Rows from block 5 of a small image classifier, named by matrix and row number. Rows with one number belong to one channel. Each number is 500 + 40 x the weight over its row's rms, rounded and kept within 0 to 999. All counts start at 0. Numbers have three digits each.
After each channel's rows are labels from the 100 images, of 14976, where the channel reaches its highest value: "strongest on" is what is common among them; "patch colour" is the nearest of a few named colours to the mean colour under the peak. Only what is clearly more common there than usual is listed. The data: microscope photos of single blood and bone marrow cells.
# convs0: expand pointwise conv (model.blocks.5.convs.0.weight, 480x80x1x1), inputs 0-79
# convs1: depthwise 5x5 conv (model.blocks.5.convs.1.weight, 480x1x5x5), a 5x5 kernel
# convs2: project pointwise conv (model.blocks.5.convs.2.weight, 80x480x1x1, transposed), outputs 0-79

convs0.48:500469503508507555485521497483448526422505583559485425477503474573438475464422489492544518451513494498491501428507552498484424504576576516495516541515508450503494559493444497477473500544543445554431451508523477502529452440561555490449512525
convs1.48:444448449464387474512528514478483522507509458470502499495415459492493504452
convs2.48:524483522524499554465473538510558522563514451440478461469461453463511537486547470547473537553549540467541538510495445527444548445457466527459547449461481487535461463498508453559530557557441543443545555509481482467544558445444551505544451539
strongest on: smear: peripheral blood; cell type: lymphocyte
patch colour: purple

convs0.399:475578472523535472553429461512539499538461475452509527583542534468516510503548572565503435530440555462565556517537468537532493442467465469467443463438534520514463475466509450545496445460478528474527507521502487553445530522467453493533447440
convs1.399:537548545508494529560536523523517521527593543503539543564522510519544560535
convs2.399:519556508517558462496549503486456447471553545531554581549495519529516438476441549459513456459465458511457502417470538506508459516537553504494468513541496522511492570504564498464521496458540436542425465580472565495470479553541464533435535493
strongest on: smear: peripheral blood; cell type: platelet
patch colour: pink

convs0.189:508476498507508543481511488491450527455497581549496417487504465593448472470424495497535511450503497493497503421508540509488443500592599518494508550504508450504492575487461495487476497528527444544403463510520468505541449448551560488445506530
convs1.189:438447459471389468505524509474493515502509458473502508508419448488497502438
convs2.189:527489524525490547465477543508550512553512456444475472476445451466522539489540473551480528546551541457544555504504451531440537425464470526440540446458465500547446468493495432553518573550449533453538543502472487454544546452451549506540450543
strongest on: smear: peripheral blood; cell type: lymphocyte
patch colour: purple

convs0.230:542494464483450505490502456484489396487531514515566524508441518512561493600498477475400502538495467557477463518456505548491507532485503510558521520502455565433548491561559538497547541506502533509504495426417521462495538484513512606526525494
convs1.230:482488498488484505493490501485542509511493481579519488488487612602574525516
convs2.230:496490531478535507438490545492521447558536460493557441478468471465557511456530476539458520581544540472538551555464490544532553458449456501481551465463424473520472456472492465525488536514479575490539515539486492448540570464483517553577456580
strongest on: cell type: promyelocyte
patch colour: purple; blue

convs0.211:519485466467441503469506480486494423504511498507563542485432492494573479585503477472409519547511465566475464541452505516472531540460486525560532505512452573441556497516579542486556546505507546499520501429435501463506530504498509600546535505
convs1.211:509469491477452537499500486472574509510508490619513494489479601550502485509
convs2.211:520484510476512540447497527515532497555535459467510471482450451468595502514530480533438521562528539457532561529495457522482555453458470520457539478479429484524448489470496449553510552542454538465526532532485506436548559462462533570557463601
strongest on: cell type: promyelocyte
patch colour: blue

convs0.5:561493461489459503451496480524497406519485509513586501501449474522579507598499492489401514499500480560491478497466501524504509528510524540557522510502467553422547533502593532510573537498499507505479502426421501477532480500506519611492523505
convs1.5:480449467519524494477491502534556525508498498592558509496508582576546526546
convs2.5:559485533575511507460518556474503508557542465488481457498459460454592489459508515499403504550496503485496542521480488544526557476450452504481512465513448489544471460496507471547529530527466545504532508526460482455545557483495513642559497590
strongest on: cell type: promyelocyte
patch colour: blue

convs0.121:521510471480419505497487467476498430502525495503549524512420503489541483559514481479432500533492459558481425518419503528462500536477484501580505499498417538411580485524536580489526570502509526507518488456419496421492530495505489580532511487
convs1.121:526544549552560532537567538540528492525509523471450477456543473437467491555
convs2.121:553490554568543485480491555536510444513485482490516561490461486502536495419491510502476530508513502450495546467475507571451523451520541526457534474497424529587457578430512455541512541509474446515441485600434512445493515489509497578480481547
strongest on: cell type: promyelocyte
patch colour: blue

convs0.352:469513519520522400498502511571566522558445462448475501511523500487501560482527510502517479487512516490500514509518399484567555499486491473475500451509524491556483505479497487586488487412392497416506586529529514513458494561421453453488500484
convs1.352:469465469482495489501515512507508494495503512528518512567543553563587604554
convs2.352:543498570502548506414493559553516443539485472497544477498443443475495517438522502512521517572518508435509541522471494575502556459472484549448532483488450445566450483447511454521552542513486545496521503562443536458527560477493509559563475566
strongest on: smear: peripheral blood; cell type: myeloblast
patch colour: white

convs0.287:477536458513571471538470438514518535514476491479482504556574527505490525462508548544537454518470552439545571501569468552540505443497506481424454484470569497571428503482476433544472430460466506473505525548550506567475520514476485430513452465
convs1.287:536556538499481541524523489477550539512479488591561527486495557568566515509
convs2.287:521513541490554483431506532542473415470470539524560565506497434543509481435456504494543505465507510476496491450462513534429491494572560505503528530494509470563512548454491504527542503491502462520464484621383537515489469532525470567470488550
strongest on: smear: peripheral blood
patch colour: pink

convs0.134:484484473497520554527523463452434542418536577557483460483520493563437470447413494496555501477507501475495508460518546537487412494533552492476490566511517454525479521511436485486452485529535470567457441526533446510510487414575554463475498495
convs1.134:461455461447406471518554538476495538519517471486509493484416457483486469441
convs2.134:546496530563520531415508553484542499545531460451466451498444422455530538475534507519500515568510507448507537488468468545445535455468453534451534445502475519546457446515498456540525551536466545467558528519453487465540584464465543533558470561
strongest on: smear: peripheral blood; cell type: lymphocyte
patch colour: purple

convs0.174:503523506542577463524468482579543519532431471472478500545576513478489560476512553552516469486475578469545570498575462504570550464497487490439470464474585486548458498459482455553488447465447490459499555535519541563478490543467483476487464486
convs1.174:509498502496478522533588589547519532552560580543516532533536518508511496492
convs2.174:558469538445526477466468521581473435493467524520570540476465494533426493406477464540552533514543553471542545520473520529517504456514540524474554530456437450544468551423502465521533536500506466520462481561449542450488512525521479579496447527
strongest on: smear: peripheral blood; cell type: platelet
patch colour: pink

convs0.285:515479478505514531480512491487462529452505553540499408485512476578455468462447501503530510447507505483502510389515528512486432494584588510483499550508516430514484575491440488484443490526522432540412468529514453511535459453544545472433500514
convs1.285:400436445454433457493506519484495501505519503476496501525473456481494468410
convs2.285:512488520526498537453476517535551538563484446444480454472468448445553507534546490536465532578527523482525531488516463506459565434450447531468532447482475471502466440517506454535531552535457560458560541502495468470547576446454555510578464538
strongest on: smear: peripheral blood; cell type: lymphocyte
patch colour: purple

convs0.363:496526479501495437532479471539599477578481408422507542522495557428521530523590509508479479524486504501508500547495440520511544497460442478505492423488497525490506460501521501535521501454448537441553548490478510500441527595431435515531495457
convs1.363:539525516519547530515511484493541507511497489561513518525508565598574538577
convs2.363:587422522488503486548407495551487474521392497510505506420508533482486472465482416580496572498575586507583499499488520507455538456510493558502560494411520450524506510476509486503534518471505502505486502493454501509505483491504480490503425471
strongest on: smear: peripheral blood; cell type: platelet
patch colour: pink

convs0.309:489513505505500432522493505530602487557486386408500527514501534432517548514583507507484492512499508496506503534500433492515533496476450488499495412498501513501500470500516498529512497450441521424537563497488518502449515614412428503518494461
convs1.309:543559553559576535505513491528510500510495524527503515504547552546518529602
convs2.309:536406502506493567490425507512545498534424454455502457423501481458498546501545429553507572517548554500556500505509434504459529486462463555497554466443509484506501464511506494570502509564433534442538563496484486505534519455445545480523450524
strongest on: smear: peripheral blood; cell type: platelet
patch colour: pink

convs0.109:484485452504532539487512457487441532466513553537506425495527490570442475456446507510538496471502514472509523421531530536498435482565583493472490553503532450528469586496431474502433474515515448554425453537527437524518477426557538466463489499
convs1.109:419431457446426469507509497472508505509516496497495494517479468428460459425
convs2.109:502495530518518532464470537509537516567499449459506458466452448454510509507554471550493540567539529462539559478491467524478566431437454519448536455469462483510443454483527433527535570531464545463556535508488471447546577456460545544555460531
strongest on: smear: peripheral blood; cell type: lymphocyte
patch colour: purple

convs0.392:500485423473501603528508414454417490484541525549525512484503517510512438510489493495496502532491494484495498509500592577459474496485497498496489526496499512501496492515493496434485496559577514609506375510489441499488538426591513496528497477
convs1.392:500511490508517479464427447494466413408446492493458427467501483484485486507
convs2.392:493509608518511458451511590469448463474510540537501549505454489559528468469453497512505500496515516443513544465498534600494462464546568473460517541490438499560456569480475459511504537482515473562452444543442525455484510549558473564486482533
strongest on: smear: peripheral blood; cell type: lymphocyte
patch colour: white

convs0.119:526471508517519527441509497501483529487465531527477395497509437531462507471471512515515511404499515487514523411524527504519483488569548544487497506497527428516482579452488481500495489515513385524421483522513481524555408478526535489387497552
convs1.119:528517530540595548526503505543546516509498528558511494487519578527513526587
convs2.119:453518451490516453563512456486449488454500550552510544523503574546479472489448517474501471413471476516477488475490547445554462540565548452514470557521496548497507532493499527452505464449545450547457453502514521502432421551549444521430528427
strongest on: smear: peripheral blood; cell type: lymphocyte; cell type: myeloblast
patch colour: white

convs0.476:543479513520530531439496517505456526488464564560494428493526441560470492480451514516517510422487514471518525436532533481509497475548555573471485548484532445526466560445488470486502475530523427544419473522522470526570434466540569479422482559
convs1.476:493481511533573494507512519557511518528504505571518502482482620578514516533
convs2.476:438472505615562500525488514492471486499506513532534543506508562546404444500488503479575483450486473509483472445433498510575482551506556492535476560504499577478512538489536559486545432496508444520453481450590520495455484529519476534455525482
strongest on: smear: peripheral blood; cell type: lymphocyte
patch colour: white

convs0.367:527498515532533516467479508518482538478460525521511399510525454542468491469478526530521500416468525478532532399536516486509482470552554518477483527466538435516471576421467470501472476510506387514442496559510472533531437479518521479388473534
convs1.367:565568555539562569540514491501542514496496518528502501513572534531508535564
convs2.367:482519553505520459462520547462442454454513556552491575515466482572516470463446499504511488474503514465506536472477535551494447478571595460476506545500449501546470595488479473507516523481518459552432461565436534462475483558554457565471491541
strongest on: smear: peripheral blood; cell type: lymphocyte
patch colour: pink

convs0.180:511479471499509540488510487478446528449512557550501409489506477572469467465447496499533503455501498490498505404510538516483425495591588516490496555503509457502489590498460491480455492536533435550416454510510449506534458439553549488436501521
convs1.180:419445452454414459508521523504460501517535514431493522539490452480512493447
convs2.180:514492519539504532444500546497543495552499452445443461497455438454567509513539508508470507545500497452500572493507465519465556438476462512448498441506423530523431452502499426535524561538460544470552527517477476433548550456463553536555495577
strongest on: smear: peripheral blood; cell type: lymphocyte
patch colour: purple

convs0.65:560462456495442493456521457509492426524481508516582502474430486518550500576509461462432545504514456562463455503447489530490533550490509543569547516521453541421564516495560554513542559481481502494499513453423503453515490501499512593492547493
convs1.65:464473514517500497486475491474564499488490495604564515489494591574544510519
convs2.65:500500555515515515421508575537518478543512469481552467501453446471571502479519510507463498567511514448503558524501482570475546454474471502455517474500432457546450480461487447542533550528466552490541513534462498442549566471484521586560485601
strongest on: cell type: promyelocyte; cell type: blast
patch colour: purple; blue

convs0.144:522491486524520521471493473512465527476461539529505392504516463572495492470461514515514498413477515487516521401521520513515491484573586533486489546481522455512483607453484482507478485513511403524410485516509475521540457468526536482387488537
convs1.144:578573517504562557527502463484538520517485509574525507482516567564532505511
convs2.144:523493507504437465482500530474466477492492533545494590494450511536446498463462487505532496478489507465506543423561532513505483494561556492466496531505427491583456586466511475476548517461537425539427459587425553450484502529542465554451501526
strongest on: smear: peripheral blood; cell type: lymphocyte; cell type: myeloblast
patch colour: white

convs0.50:487505500507496437514499502531604486549484383408503526507497522433519540515577503503483500511505503504502499530496440496513541502474446500504503405503497517497505470497521503527516502453447519427537560494487522498452513630408430507516501469
convs1.50:540539544559568533503513499538512501511501517526499520518560538547527553606
convs2.50:537406501510495563494421508515545503537432450450501458421501488454498546501547428556502572517550551501559502502510436504470531482461460548496557465441509491507499464508501492569498512565431528446535559490484486503534519455447549478521448520
strongest on: smear: peripheral blood; cell type: platelet
patch colour: pink

convs0.28:510422598524506494478549629504508535471477520514460458451492485530441518466466484487530570421553497514481500465507496363510488520552533543500548507545513432506500537481470504498495510503490459488467520507522522498535407504495529491437530538
convs1.28:445441410440499458444434460511452478475473502473487472478504476471453478516
convs2.28:503517575517499451447531562470461405469537536534529555522477415548524485462466519481522482487487490452482527382507542564475459485545554491477496517520464485566478550502490478489475519466535468553477457584417520474490493544555469538479512541
strongest on: smear: peripheral blood
patch colour: pink

convs0.95:493619446511509475538419431515538489548470464466520516600509536463546509521542559556485419545427534480562529509513472569507518462459459457496445464425514536494492482464521481521505480467467523483518514513486484527458539529480456506533454444
convs1.95:519550559519494530569543510527509538531591545492550545546498488510545553515
convs2.95:486558500486520456503554495481444462464545560541530579553499505563491449486434547461518451457465466504461498450478543496513453516557569471506464548540493498505503576501528507467531490457541434554426449564483542500458466558555450523445534488
strongest on: smear: peripheral blood; cell type: platelet
patch colour: pink

convs0.135:489596496501517505522398494524508474530475480496511542590515523455533508523525572564458424535406557486565537537523504508504526450452448463481456471405525513507476463426532462517532464496496531516542490490473485535454553504514480512539444478
convs1.135:470483492498492477495500584574502518497550591506483470477500481467445451423
convs2.135:488465534404509447487468531517456412504485531540589519478465505550507469403477465530533529530535535473534542494504546540530476472506554489484539550463445463521474551468526476505549525474522501559464442565485532451466539544555459582525465525
strongest on: smear: peripheral blood
patch colour: white

convs0.81:498473516509549545499511512480460564445507555538443438478548489551437477437439507506553504456505517475507529437544547478486449490554557500446500538502540449549451550493440467462445465548545447535443466536555474530528460458538547438453496525
convs1.81:489521523504517497526523529508489500518504498451429425425470461454427416480
convs2.81:496529554516563468404535550488505383507552499499554501526454438485550472395497518488562488539484493463490537458501519553542514487495498490471496476519450434553466514515502477508547520494498513538503461579449546457499534500529493601521506563
strongest on: smear: peripheral blood; cell type: lymphocyte
patch colour: pink

convs0.420:544497427482456516460488438505483400499501514517579497504437483519543470574491485484410510516484473541488477509468515560473503515500515532561526518489468532383540512488535526491529535508513502518486482456362494478517510487517516612510522508
convs1.420:564556501445424577533514466437562534532543500525514532527495521521511503497
convs2.420:543501565518517517451503592507523469506507482473505501499423474482514478449506490532500510521528541437527580505503476578469512433506491482428539466482422465561423498460491424528532573522478509488499517551446480422518535479486524588513458561
strongest on: cell type: promyelocyte
patch colour: blue

convs0.220:498487440493523554487501451477436531457511562548503452493519489578465464463439505509534500497486508474508517435523544551485409482552596500476490560490523474519475580494459478485459479529533471568422433521523440519527495422569548476485489493
convs1.220:432420449440414491504503507473508510509523493500509505526468453467495476412
convs2.220:480505552524499543447497559494541525542505461452475472492427436471521513515536501528479511542518510439515566472505456542456537424472474496422514456495452519560428466485492420540505579541450533457542541533452472447533546458455542516548477549
strongest on: smear: peripheral blood; cell type: lymphocyte
patch colour: purple

convs0.378:466541510505520460520457492559561523561463448445484533550520540456517543476556548538521450497475541486535535556520452505545545476457465451476458434473530512523486483478535472608536471418422523462524542469521550532452497568462443488505471469
convs1.378:576581548469478574548511508500538510510503523537540532501500571534543521534
convs2.378:441566551484563460495561520500457451481554531543522539571526475547516449492456569439527441459441445505439478462478542541507448531541556472523461539565523476490517551497542524457496472456546475544461458535473525516470499548544458536464552517
strongest on: smear: peripheral blood; cell type: platelet
patch colour: pink

convs0.446:504474469504511536474514466491458538438502574547495416482509474596449475459430496499540514452507500481498506406511534542493448495567601505485501555507511440517487582488461491486468493524521444538417472521527466507536461445546548473444501506
convs1.446:421438450455422457515524524478502490502524488500493485502441457480486461415
convs2.446:536490503544506534439482527516539510543505458447461457476444442454537518467536488534518532568530521465525544479507464508455529425459455536440534448481464484540446447521497435533538572531463546465551530523463466463551580464462550546562463540
strongest on: smear: peripheral blood; cell type: lymphocyte
patch colour: purple

convs0.452:528504470475435512469487474501488407495502509508564497505423490508560481577490494477396500516490458558482449503443511527482507541500509512571512502496440534391560515503553549494533557507507500512489490430409496449511514492513508604512528504
convs1.452:579566481479491618521487483508581515482504522552516488490512540529497499514
convs2.452:537468515487498532462470534534530488543482470466503482464438453479545502517523463549491545559547553463549576511529467526474525434468480528440554474457427458520436478463505431550499570534460532471520529498494482426552569470468528549544448570
strongest on: cell type: promyelocyte
patch colour: blue