Weights of a small image classifier.
Model: arch mobilenet_v2, widths [40, 80, 160].
Training: nadamw at rate 0.0033, held-out accuracy 100%.
Data: trained on microscope photos of single blood and bone marrow cells, 24.1 epochs.
Rows from block 7 of a small image classifier, named by matrix and row number. Rows with one number belong to one channel. Each number is 128 + 24 x the weight over its row's rms, rounded and kept within 0 to 255. All counts start at 0.
After each channel's rows are labels from the 100 images, of 14976, where the channel reaches its highest value: "strongest on" is what is common among them. Only what is clearly more common there than usual is listed. The data: microscope photos of single blood and bone marrow cells. In brackets: how many of the 100, against the usual share in percent.
# convs0: expand pointwise conv (model.blocks.7.convs.0.weight, 480x80x1x1), inputs 0-79
# convs1: depthwise 5x5 conv (model.blocks.7.convs.1.weight, 480x1x5x5), a 5x5 kernel
# convs2: project pointwise conv (model.blocks.7.convs.2.weight, 80x480x1x1, transposed), outputs 0-79

convs0.336 [137 133 138 113  82 126 115 134 134 121 132 104 124 137 125 126 151 135 133  91 121 128 137 117 170 134 133 121 111 130 122 128 115 198 132 107 139  82 124 121 117 124 162 126 127 134 206 139 126 126  81 134  96 211 127 144 136 186 134 133 188 121 124 131 126 133 130 110  89 124 108 128 132 128 125 123 178 129 137 140]
convs1.336 [122 155 159 133 130 144 168 151 166 141 159 164 149 140 149 150 168 156 141 151 148 149 157 131 137]
convs2.336 [118 171 128 142 102 125 121 104 128 139 134 205 143 124 118 134 182 144 155 132 118 116 185 121 197 117 129  93  64 134 108 114 136 144 141 147 106 123 125 124 123 130 122 109 114 124 143 116 113 113 140 174 162 117 144 117 111 126 118 135 140 122 119 147 135 143 156 157 204 137 126 139 144 112 143 122 102 146 144 142]
strongest on: cell type: promyelocyte (33 vs 6.4)

convs0.430 [116 134  91 103 103 173 165 144  79 111 103 111 114 175 138 140 158 145 119 103 149 122 135 109 145 126 100 101 118 107 143 146 102 143 101 101 137 102 168 171  94 117 149 117 116 134 152 135 123 150 101 138 102 151 110 161 133 151  93 128 149 149 162 149 169 146  81 109 100 122 102 118 149 105 161 137 149 155 146 109]
convs1.430 [ 96 108 127 107 102 101 119 127 124 108  98 101 115 110 100  97 119 120 113  93  97 104 104  91  87]
convs2.430 [134 139  74 128 138 153 134 115  69 132 133 110 130 106 126 136 149 107 127 135 130 138 136 149  96 123  96 132 143  97 134 189 114  72 119 128 138 136 157  83 126 138 144 132 140 115  78 178 130 172  76 129 125 124 105 128 121 136 171 113  82 162 164 106 125 105 107 121 120 134 122 122 142 142 116 121 132 113  81 141]
strongest on: cell type: artefact (44 vs 9.8)

convs0.250 [120  87 142 122 126 189 127 140 145 126  80 120 110 145 132 163 122 137  92 122 121 119 136 116 130 121 104 108 124 151 133 149 112 141 107 120 132 126 194 105 105 121 140 124 115 113 134 151 139 149 124 131 118 130 114 138 135 135  70 131 134 192 190 133 184 132  79 124 116 142 120 118 122  82 183 137 129 132 147 141]
convs1.250 [143 140 134 106 118 159 159 130 105 118 159 145 128 106 113  85  91 116 144 171 111 109 140 169 160]
convs2.250 [162 112 141 111 111 118 117 118 146 146 123 118 150 179 130 115 124 143 120 142 120 124 122 121 124 122 162 123 139 170 114 107  78 155  85 156 117 180 119 143 108  91  60 123 120 134 166 104 136 104 167 135 142 102 146  95 142 183 108 167 159 113 110 152 161 146 115 136 116 127  96 132 129 115 151 125  97 152 155 123]
strongest on: smear: peripheral blood (100 vs 16.2); cell type: lymphocyte (70 vs 15.3)

convs0.272 [130 113  90 110 108 183 143 123  91 110  85 103 117 164 147 157 162 137 118 110 129 147 148  89 148 109 101 109 109 126 147 125 107 135 104 107 122 108 181 161  87 113 139 124 136 135 146 128 151 133 107 147 108 145 126 159 136 144 105 130 142 160 168 143 181 130  68 113 105 115 108 140 141 102 168 159 144 147 140 127]
convs1.272 [ 90 110 117 104 110  96 123 134 124 106 108 127 135 131 111  90 122 128 111  83 102  95 103  85  92]
convs2.272 [121 131  86 131 133 162 118 127  69 132 150 130 139 109 105 152 135 130 114 128 115 110 141 152 125 101  97 132 125  95 115 183 125  79 117 130 122 132 165  83 121 127 137 109 114  95  83 173 112 161  87 135 123 126 130 126 104 132 179 118  84 176 176 129 115 133 102 119 127 139 124 147 148 125 128 106 136 135  87 161]
strongest on: cell type: erythroblast (37 vs 14.3); cell type: lymphocyte (34 vs 15.3)

convs0.477 [134 105  89 123 120 196 137 120  95 107  83 118 104 156 154 161 146 126 122 121 130 152 135  87 133 102 110 118 125 127 137 121 116 124 115 118 113 120 192 165  98 101 129 133 143 139 134 122 157 130 118 136 121 134 136 148 124 134 105 118 133 168 174 131 190 121  66 130 117 106 118 144 134  93 179 163 132 135 129 138]
convs1.477 [ 85 112 116 104 110  96 130 134 128 110 109 134 138 135 118  96 132 137 124  95 107  86  97  84  84]
convs2.477 [117 128  94 134 129 172 113 131  87 129 161 137 136 111  93 164 132 141 113 126 104 104 143 161 133  93  93 130 118  91 109 169 133 103 124 128 117 127 175  91 117 134 139 104 108  92 105 163 102 156  98 141 131 130 140 127 107 126 180 130  95 182 178 140 114 146  97 128 134 139 127 157 150 120 135  92 127 144  97 165]
strongest on: smear: peripheral blood (100 vs 16.2); cell type: lymphocyte (66 vs 15.3)

convs0.123 [138 133 138 111  81 126 115 132 135 122 132 103 123 136 126 127 149 134 133  89 121 129 136 117 169 133 134 121 111 129 123 127 116 199 132 107 140  80 125 121 116 124 160 126 127 135 209 139 126 124  81 133  93 210 128 142 135 184 133 133 187 121 124 132 126 132 129 109  88 125 107 130 132 128 126 124 176 129 137 141]
convs1.123 [123 156 161 134 134 144 168 150 165 142 162 164 148 139 148 149 168 155 141 151 149 148 156 132 137]
convs2.123 [118 163 128 142 107 125 122 110 128 139 134 211 143 124 119 134 181 143 152 131 118 117 192 122 201 118 130 100  63 134 108 115 135 143 139 146 107 123 124 125 125 130 122 110 115 125 142 117 114 114 139 176 161 119 143 119 113 127 118 133 138 122 120 146 134 142 156 156 207 133 127 138 144 113 141 123 103 145 142 140]
strongest on: cell type: promyelocyte (35 vs 6.4)

convs0.183 [112 151 139 117 121  89 158 130 123 138 165 132 149 142  69  92 119 154 131 123 132  65 128 138 125 184 120 116 133 124 140 138 119 141 119 118 156 118  89 126 122 142 141 104  64  99 136 133  92 137 119 134 130 137  83 144 124 139 136 131 139 106  96 150  95 177 160 122 132 146 117  84 146 171  95  86 129 145 135 124]
convs1.183 [170 144 153 151 153 167 133 126 132 147 126  99 102 114 130 129 115 120 126 142 167 169 137 152 179]
convs2.183 [105 127  96 140 126 175 117 129  92 137 155 154 131 114  94 160 143 147 121 118 107 108 160 159 144  93  97 126 100  77  97 155 137 112 132 134 108 123 175  90 107 129 140  99 112  96 113 155 109 144 111 148 132 127 142 123 107 128 174 129 106 171 177 147 104 148  94 127 150 143 125 153 160 117 143  94 129 155 107 163]
strongest on: smear: peripheral blood (100 vs 16.2); cell type: lymphocyte (53 vs 15.3)

convs0.111 [ 99 165 114 111 126 101 164 125 101  90 134 159 113 166 111 103 127 148 169 127 145 119 100 115 119 159 150 129 161  86 148  89 124 117 146 124 147 125 101 148 113 107 121 112 114 121 129  96 123  86 124 138 143 130 117 149  97 126 174 106 129  78  93 145  97 156 151 154 160 102 127 105 180 130  99  95 124 157 104 112]
convs1.111 [ 97  87  97 120 124  89  93  95 108 108 105  82  94 111 118 114 116 109 104 124 118 129 115 117 120]
convs2.111 [133 117 126 143 137 130 159 138 118  97 139 140 116  90 123 138 149 105 109 140 140 127 148 152 121 132  81 147 120  87 136 184 141  81 131 110 130 109 134 130 144 152 156 130 126 112  77 173 127 179  68 148 134 151 110 151 108 109 148 119  75 140 148 100  93 108 106 154 154 139 136 121 132 150 100 129 144 107  78 122]
strongest on: cell type: artefact (43 vs 9.8)

convs0.168 [ 94 168 120 110 125  96 167 120 100 118 151 134 134 151  99  97 128 168 160 128 147 100 127 129 129 168 142 134 133  95 156 102 128 122 140 129 161 125  89 144 120 136 124  94  90 109 128 112  99 106 125 138 134 130  95 142 119 127 175 133 126  74  86 158 107 172 148 131 141 125 131  98 174 148 105  82 135 168 118 109]
convs1.168 [ 82  74  97 117 136  86 103 102  88 129  98 122 121 106 131  97 133 116 103 126 119 125 124 130 141]
convs2.168 [144 144  90 116 136 138 150 118 101 101 111 121  98 102 150 121 151 103 113 146 136 162 132 159  94 139 123 142 154 115 144 161 105  91 125 114 148 143 142 107 153 163 141 152 155 133  91 157 158 158  87 134 142 119  94 142 125 137 153 108  97 138 143 107  88 102  80 146 129 126 121  98 135 192  72 140 114 107  98 118]
strongest on: cell type: blast (32 vs 6.1)

convs0.253 [138 134 137 111  81 125 116 133 133 121 133  98 125 137 125 126 152 135 133  91 122 128 138 117 172 134 134 121 108 128 124 127 115 197 132 105 141  83 124 122 117 125 160 125 127 135 203 139 125 125  82 136  92 207 128 143 135 185 134 132 185 120 123 134 125 133 130 106  84 123 105 128 133 129 125 123 180 130 137 140]
convs1.253 [125 155 158 133 130 144 167 151 166 140 160 164 148 138 146 150 168 156 141 152 151 151 157 130 139]
convs2.253 [118 166 128 142 104 125 121 108 129 139 135 208 144 124 118 135 184 144 153 132 117 115 190 121 197 117 129  97  67 134 107 114 136 144 140 147 105 123 124 125 124 131 122 108 113 125 142 117 112 113 140 178 161 118 145 119 112 126 118 135 139 122 119 147 135 142 158 155 202 135 126 139 144 111 143 122 103 146 143 142]
strongest on: cell type: promyelocyte (33 vs 6.4)

convs0.241 [139 114 140 123 109 117  77 130 153 156 125  76 145  96 130 135 144 121 122  96 106 135 159 136 167 112 116 117  63 145 135 136 118 184 113 117 139 112 120 102 145 167 153 123 134 134 151 158 135 137 117 151  96 150 135 119 174 148 139 178 149 126 113 126 116 110 150  75  92 153 113 144 113 134 121 148 180 123 154 145]
convs1.241 [141 157 154 181 173 135 153 145 170 177 119 134 131 137 149 111 118 119 128 131 115 108 103 109 124]
convs2.241 [125 134 100 148 122 125 171 133 106  98 113 163 109  85 143 121 166 126 105 136 147 140 164 146 146 141 102 135 101 105 124 163 138 113 137 105 112 109 130 114 167 169 149 128 131 139 105 156 148 159  92 174 169 144 113 155 106 110 145 116 100 138 143 119  76 112  92 170 163 124 146 109 132 170  99 142 103 126 101 104]
strongest on: cell type: promyelocyte (29 vs 6.4)

convs0.227 [146 116  79 119 129 185 125 109  99 114  75 124 121 145 154 161 141 126 117 131 123 152 137  77 128 101 123 130 127 121 140 113 126 114 127 128 116 129 181 165 100 104 119 128 146 135 124 115 170 119 127 134 128 124 139 135 124 124  98 121 122 166 173 132 191 118  59 130 124 108 128 149 132  87 177 165 124 137 119 141]
convs1.227 [ 88 111 123 109 108 104 133 141 134 109 114 130 137 140 115 106 126 129 124  99  87 100 106  83  66]
convs2.227 [113 127 105 126 134 170 104 131  96 125 165 128 131 123  85 167 122 144 117 117 105  99 138 171 124  90 105 129 128  98 112 160 125 103 120 128 114 130 174 103 115 138 132 101 104  86 106 152 100 145 104 135 120 131 146 127 110 132 183 120  98 186 183 141 107 149  90 119 123 130 125 162 149 124 129  85 135 143 105 163]
strongest on: smear: peripheral blood (100 vs 16.2); cell type: lymphocyte (69 vs 15.3)

convs0.276 [126 129  91  94 102 168 146 150  76 104 100 111 119 166 144 155 157 138 109 104 131 139 137  91 142 121  94  98 125 116 147 151 101 137  96  99 139 102 165 168  74 115 148 124 129 145 149 149 143 154 101 147 107 151 124 149 128 151 101 122 150 143 158 141 168 133  82 121 100 108 100 130 141 100 161 142 138 145 152 118]
convs1.276 [106 114 113 111 107 110  91 125 126 104 104  90 121 105 100 101 105 122 113 100 102 103  99  90  95]
convs2.276 [131 152  73 111 133 149 134 105  78 126 120 108 108 103 139 127 144 107 124 134 140 150 128 152  89 131 105 127 154  98 144 166 106  75 124 132 152 145 152  85 132 149 151 151 154 125  85 167 136 164  84 125 134 114 100 125 133 140 161 101  90 150 154  99 118 104  89 117 112 127 114 113 137 165  99 126 129  99  89 135]
strongest on: cell type: artefact (44 vs 9.8)

convs0.52 [ 91 159 119 122 123 103 168 125  93 108 163 140 120 153  93  91 122 164 148 126 152  92 118 137 122 180 136 129 141 105 148 111 128 129 134 125 156 122  96 151 120 125 129 102  84 111 131 117  89 116 122 130 135 133  90 149 114 131 162 124 131  83  96 153 107 178 142 134 146 126 126  89 168 152 104  69 132 161 124 102]
convs1.52 [ 89  75  89 116 134  90  94  92  85 129 120 127 115 105 127 124 138 115  92 128 128 126 124 127 145]
convs2.52 [148 147  89 115 129 134 146 116 103 105 107 116 101 107 156 116 153 101 113 149 133 168 127 156  90 144 127 140 159 118 149 156 102  96 128 115 149 145 137 107 154 161 141 159 162 137  96 153 164 154  92 131 144 118  90 136 124 136 149 108 102 133 139 107  94  99  79 148 131 128 121  95 130 191  75 145 113 106 102 115]
strongest on: cell type: blast (38 vs 6.1)

convs0.40 [126 134  82 108 111 171 143 126  82 109  84  99 119 164 146 153 170 140 131 113 136 149 152  85 154 118 111 116 104 108 152 123 111 131 114 112 118 111 168 172  90 113 135 119 137 131 144 124 160 131 109 152 106 143 125 158 137 141 105 127 139 150 166 147 180 134  68 113 101 109 112 139 149  99 163 152 148 153 131 118]
convs1.40 [ 92 111 115 105 111  79 126 132 122 106  99 126 134 128 116  92 119 126 112  96  89 105 111  89  91]
convs2.40 [124 130  80 127 132 160 124 123  71 133 139 131 140 106 118 139 142 122 114 132 129 120 139 149 126 113  96 133 124  96 117 194 122  67 118 131 122 138 163  84 118 123 137 116 124 104  81 174 122 167  81 132 124 120 123 127 104 134 182 116  83 173 178 119 119 126 103 118 127 141 124 132 144 136 117 116 136 127  84 146]
strongest on: cell type: erythroblast (36 vs 14.3)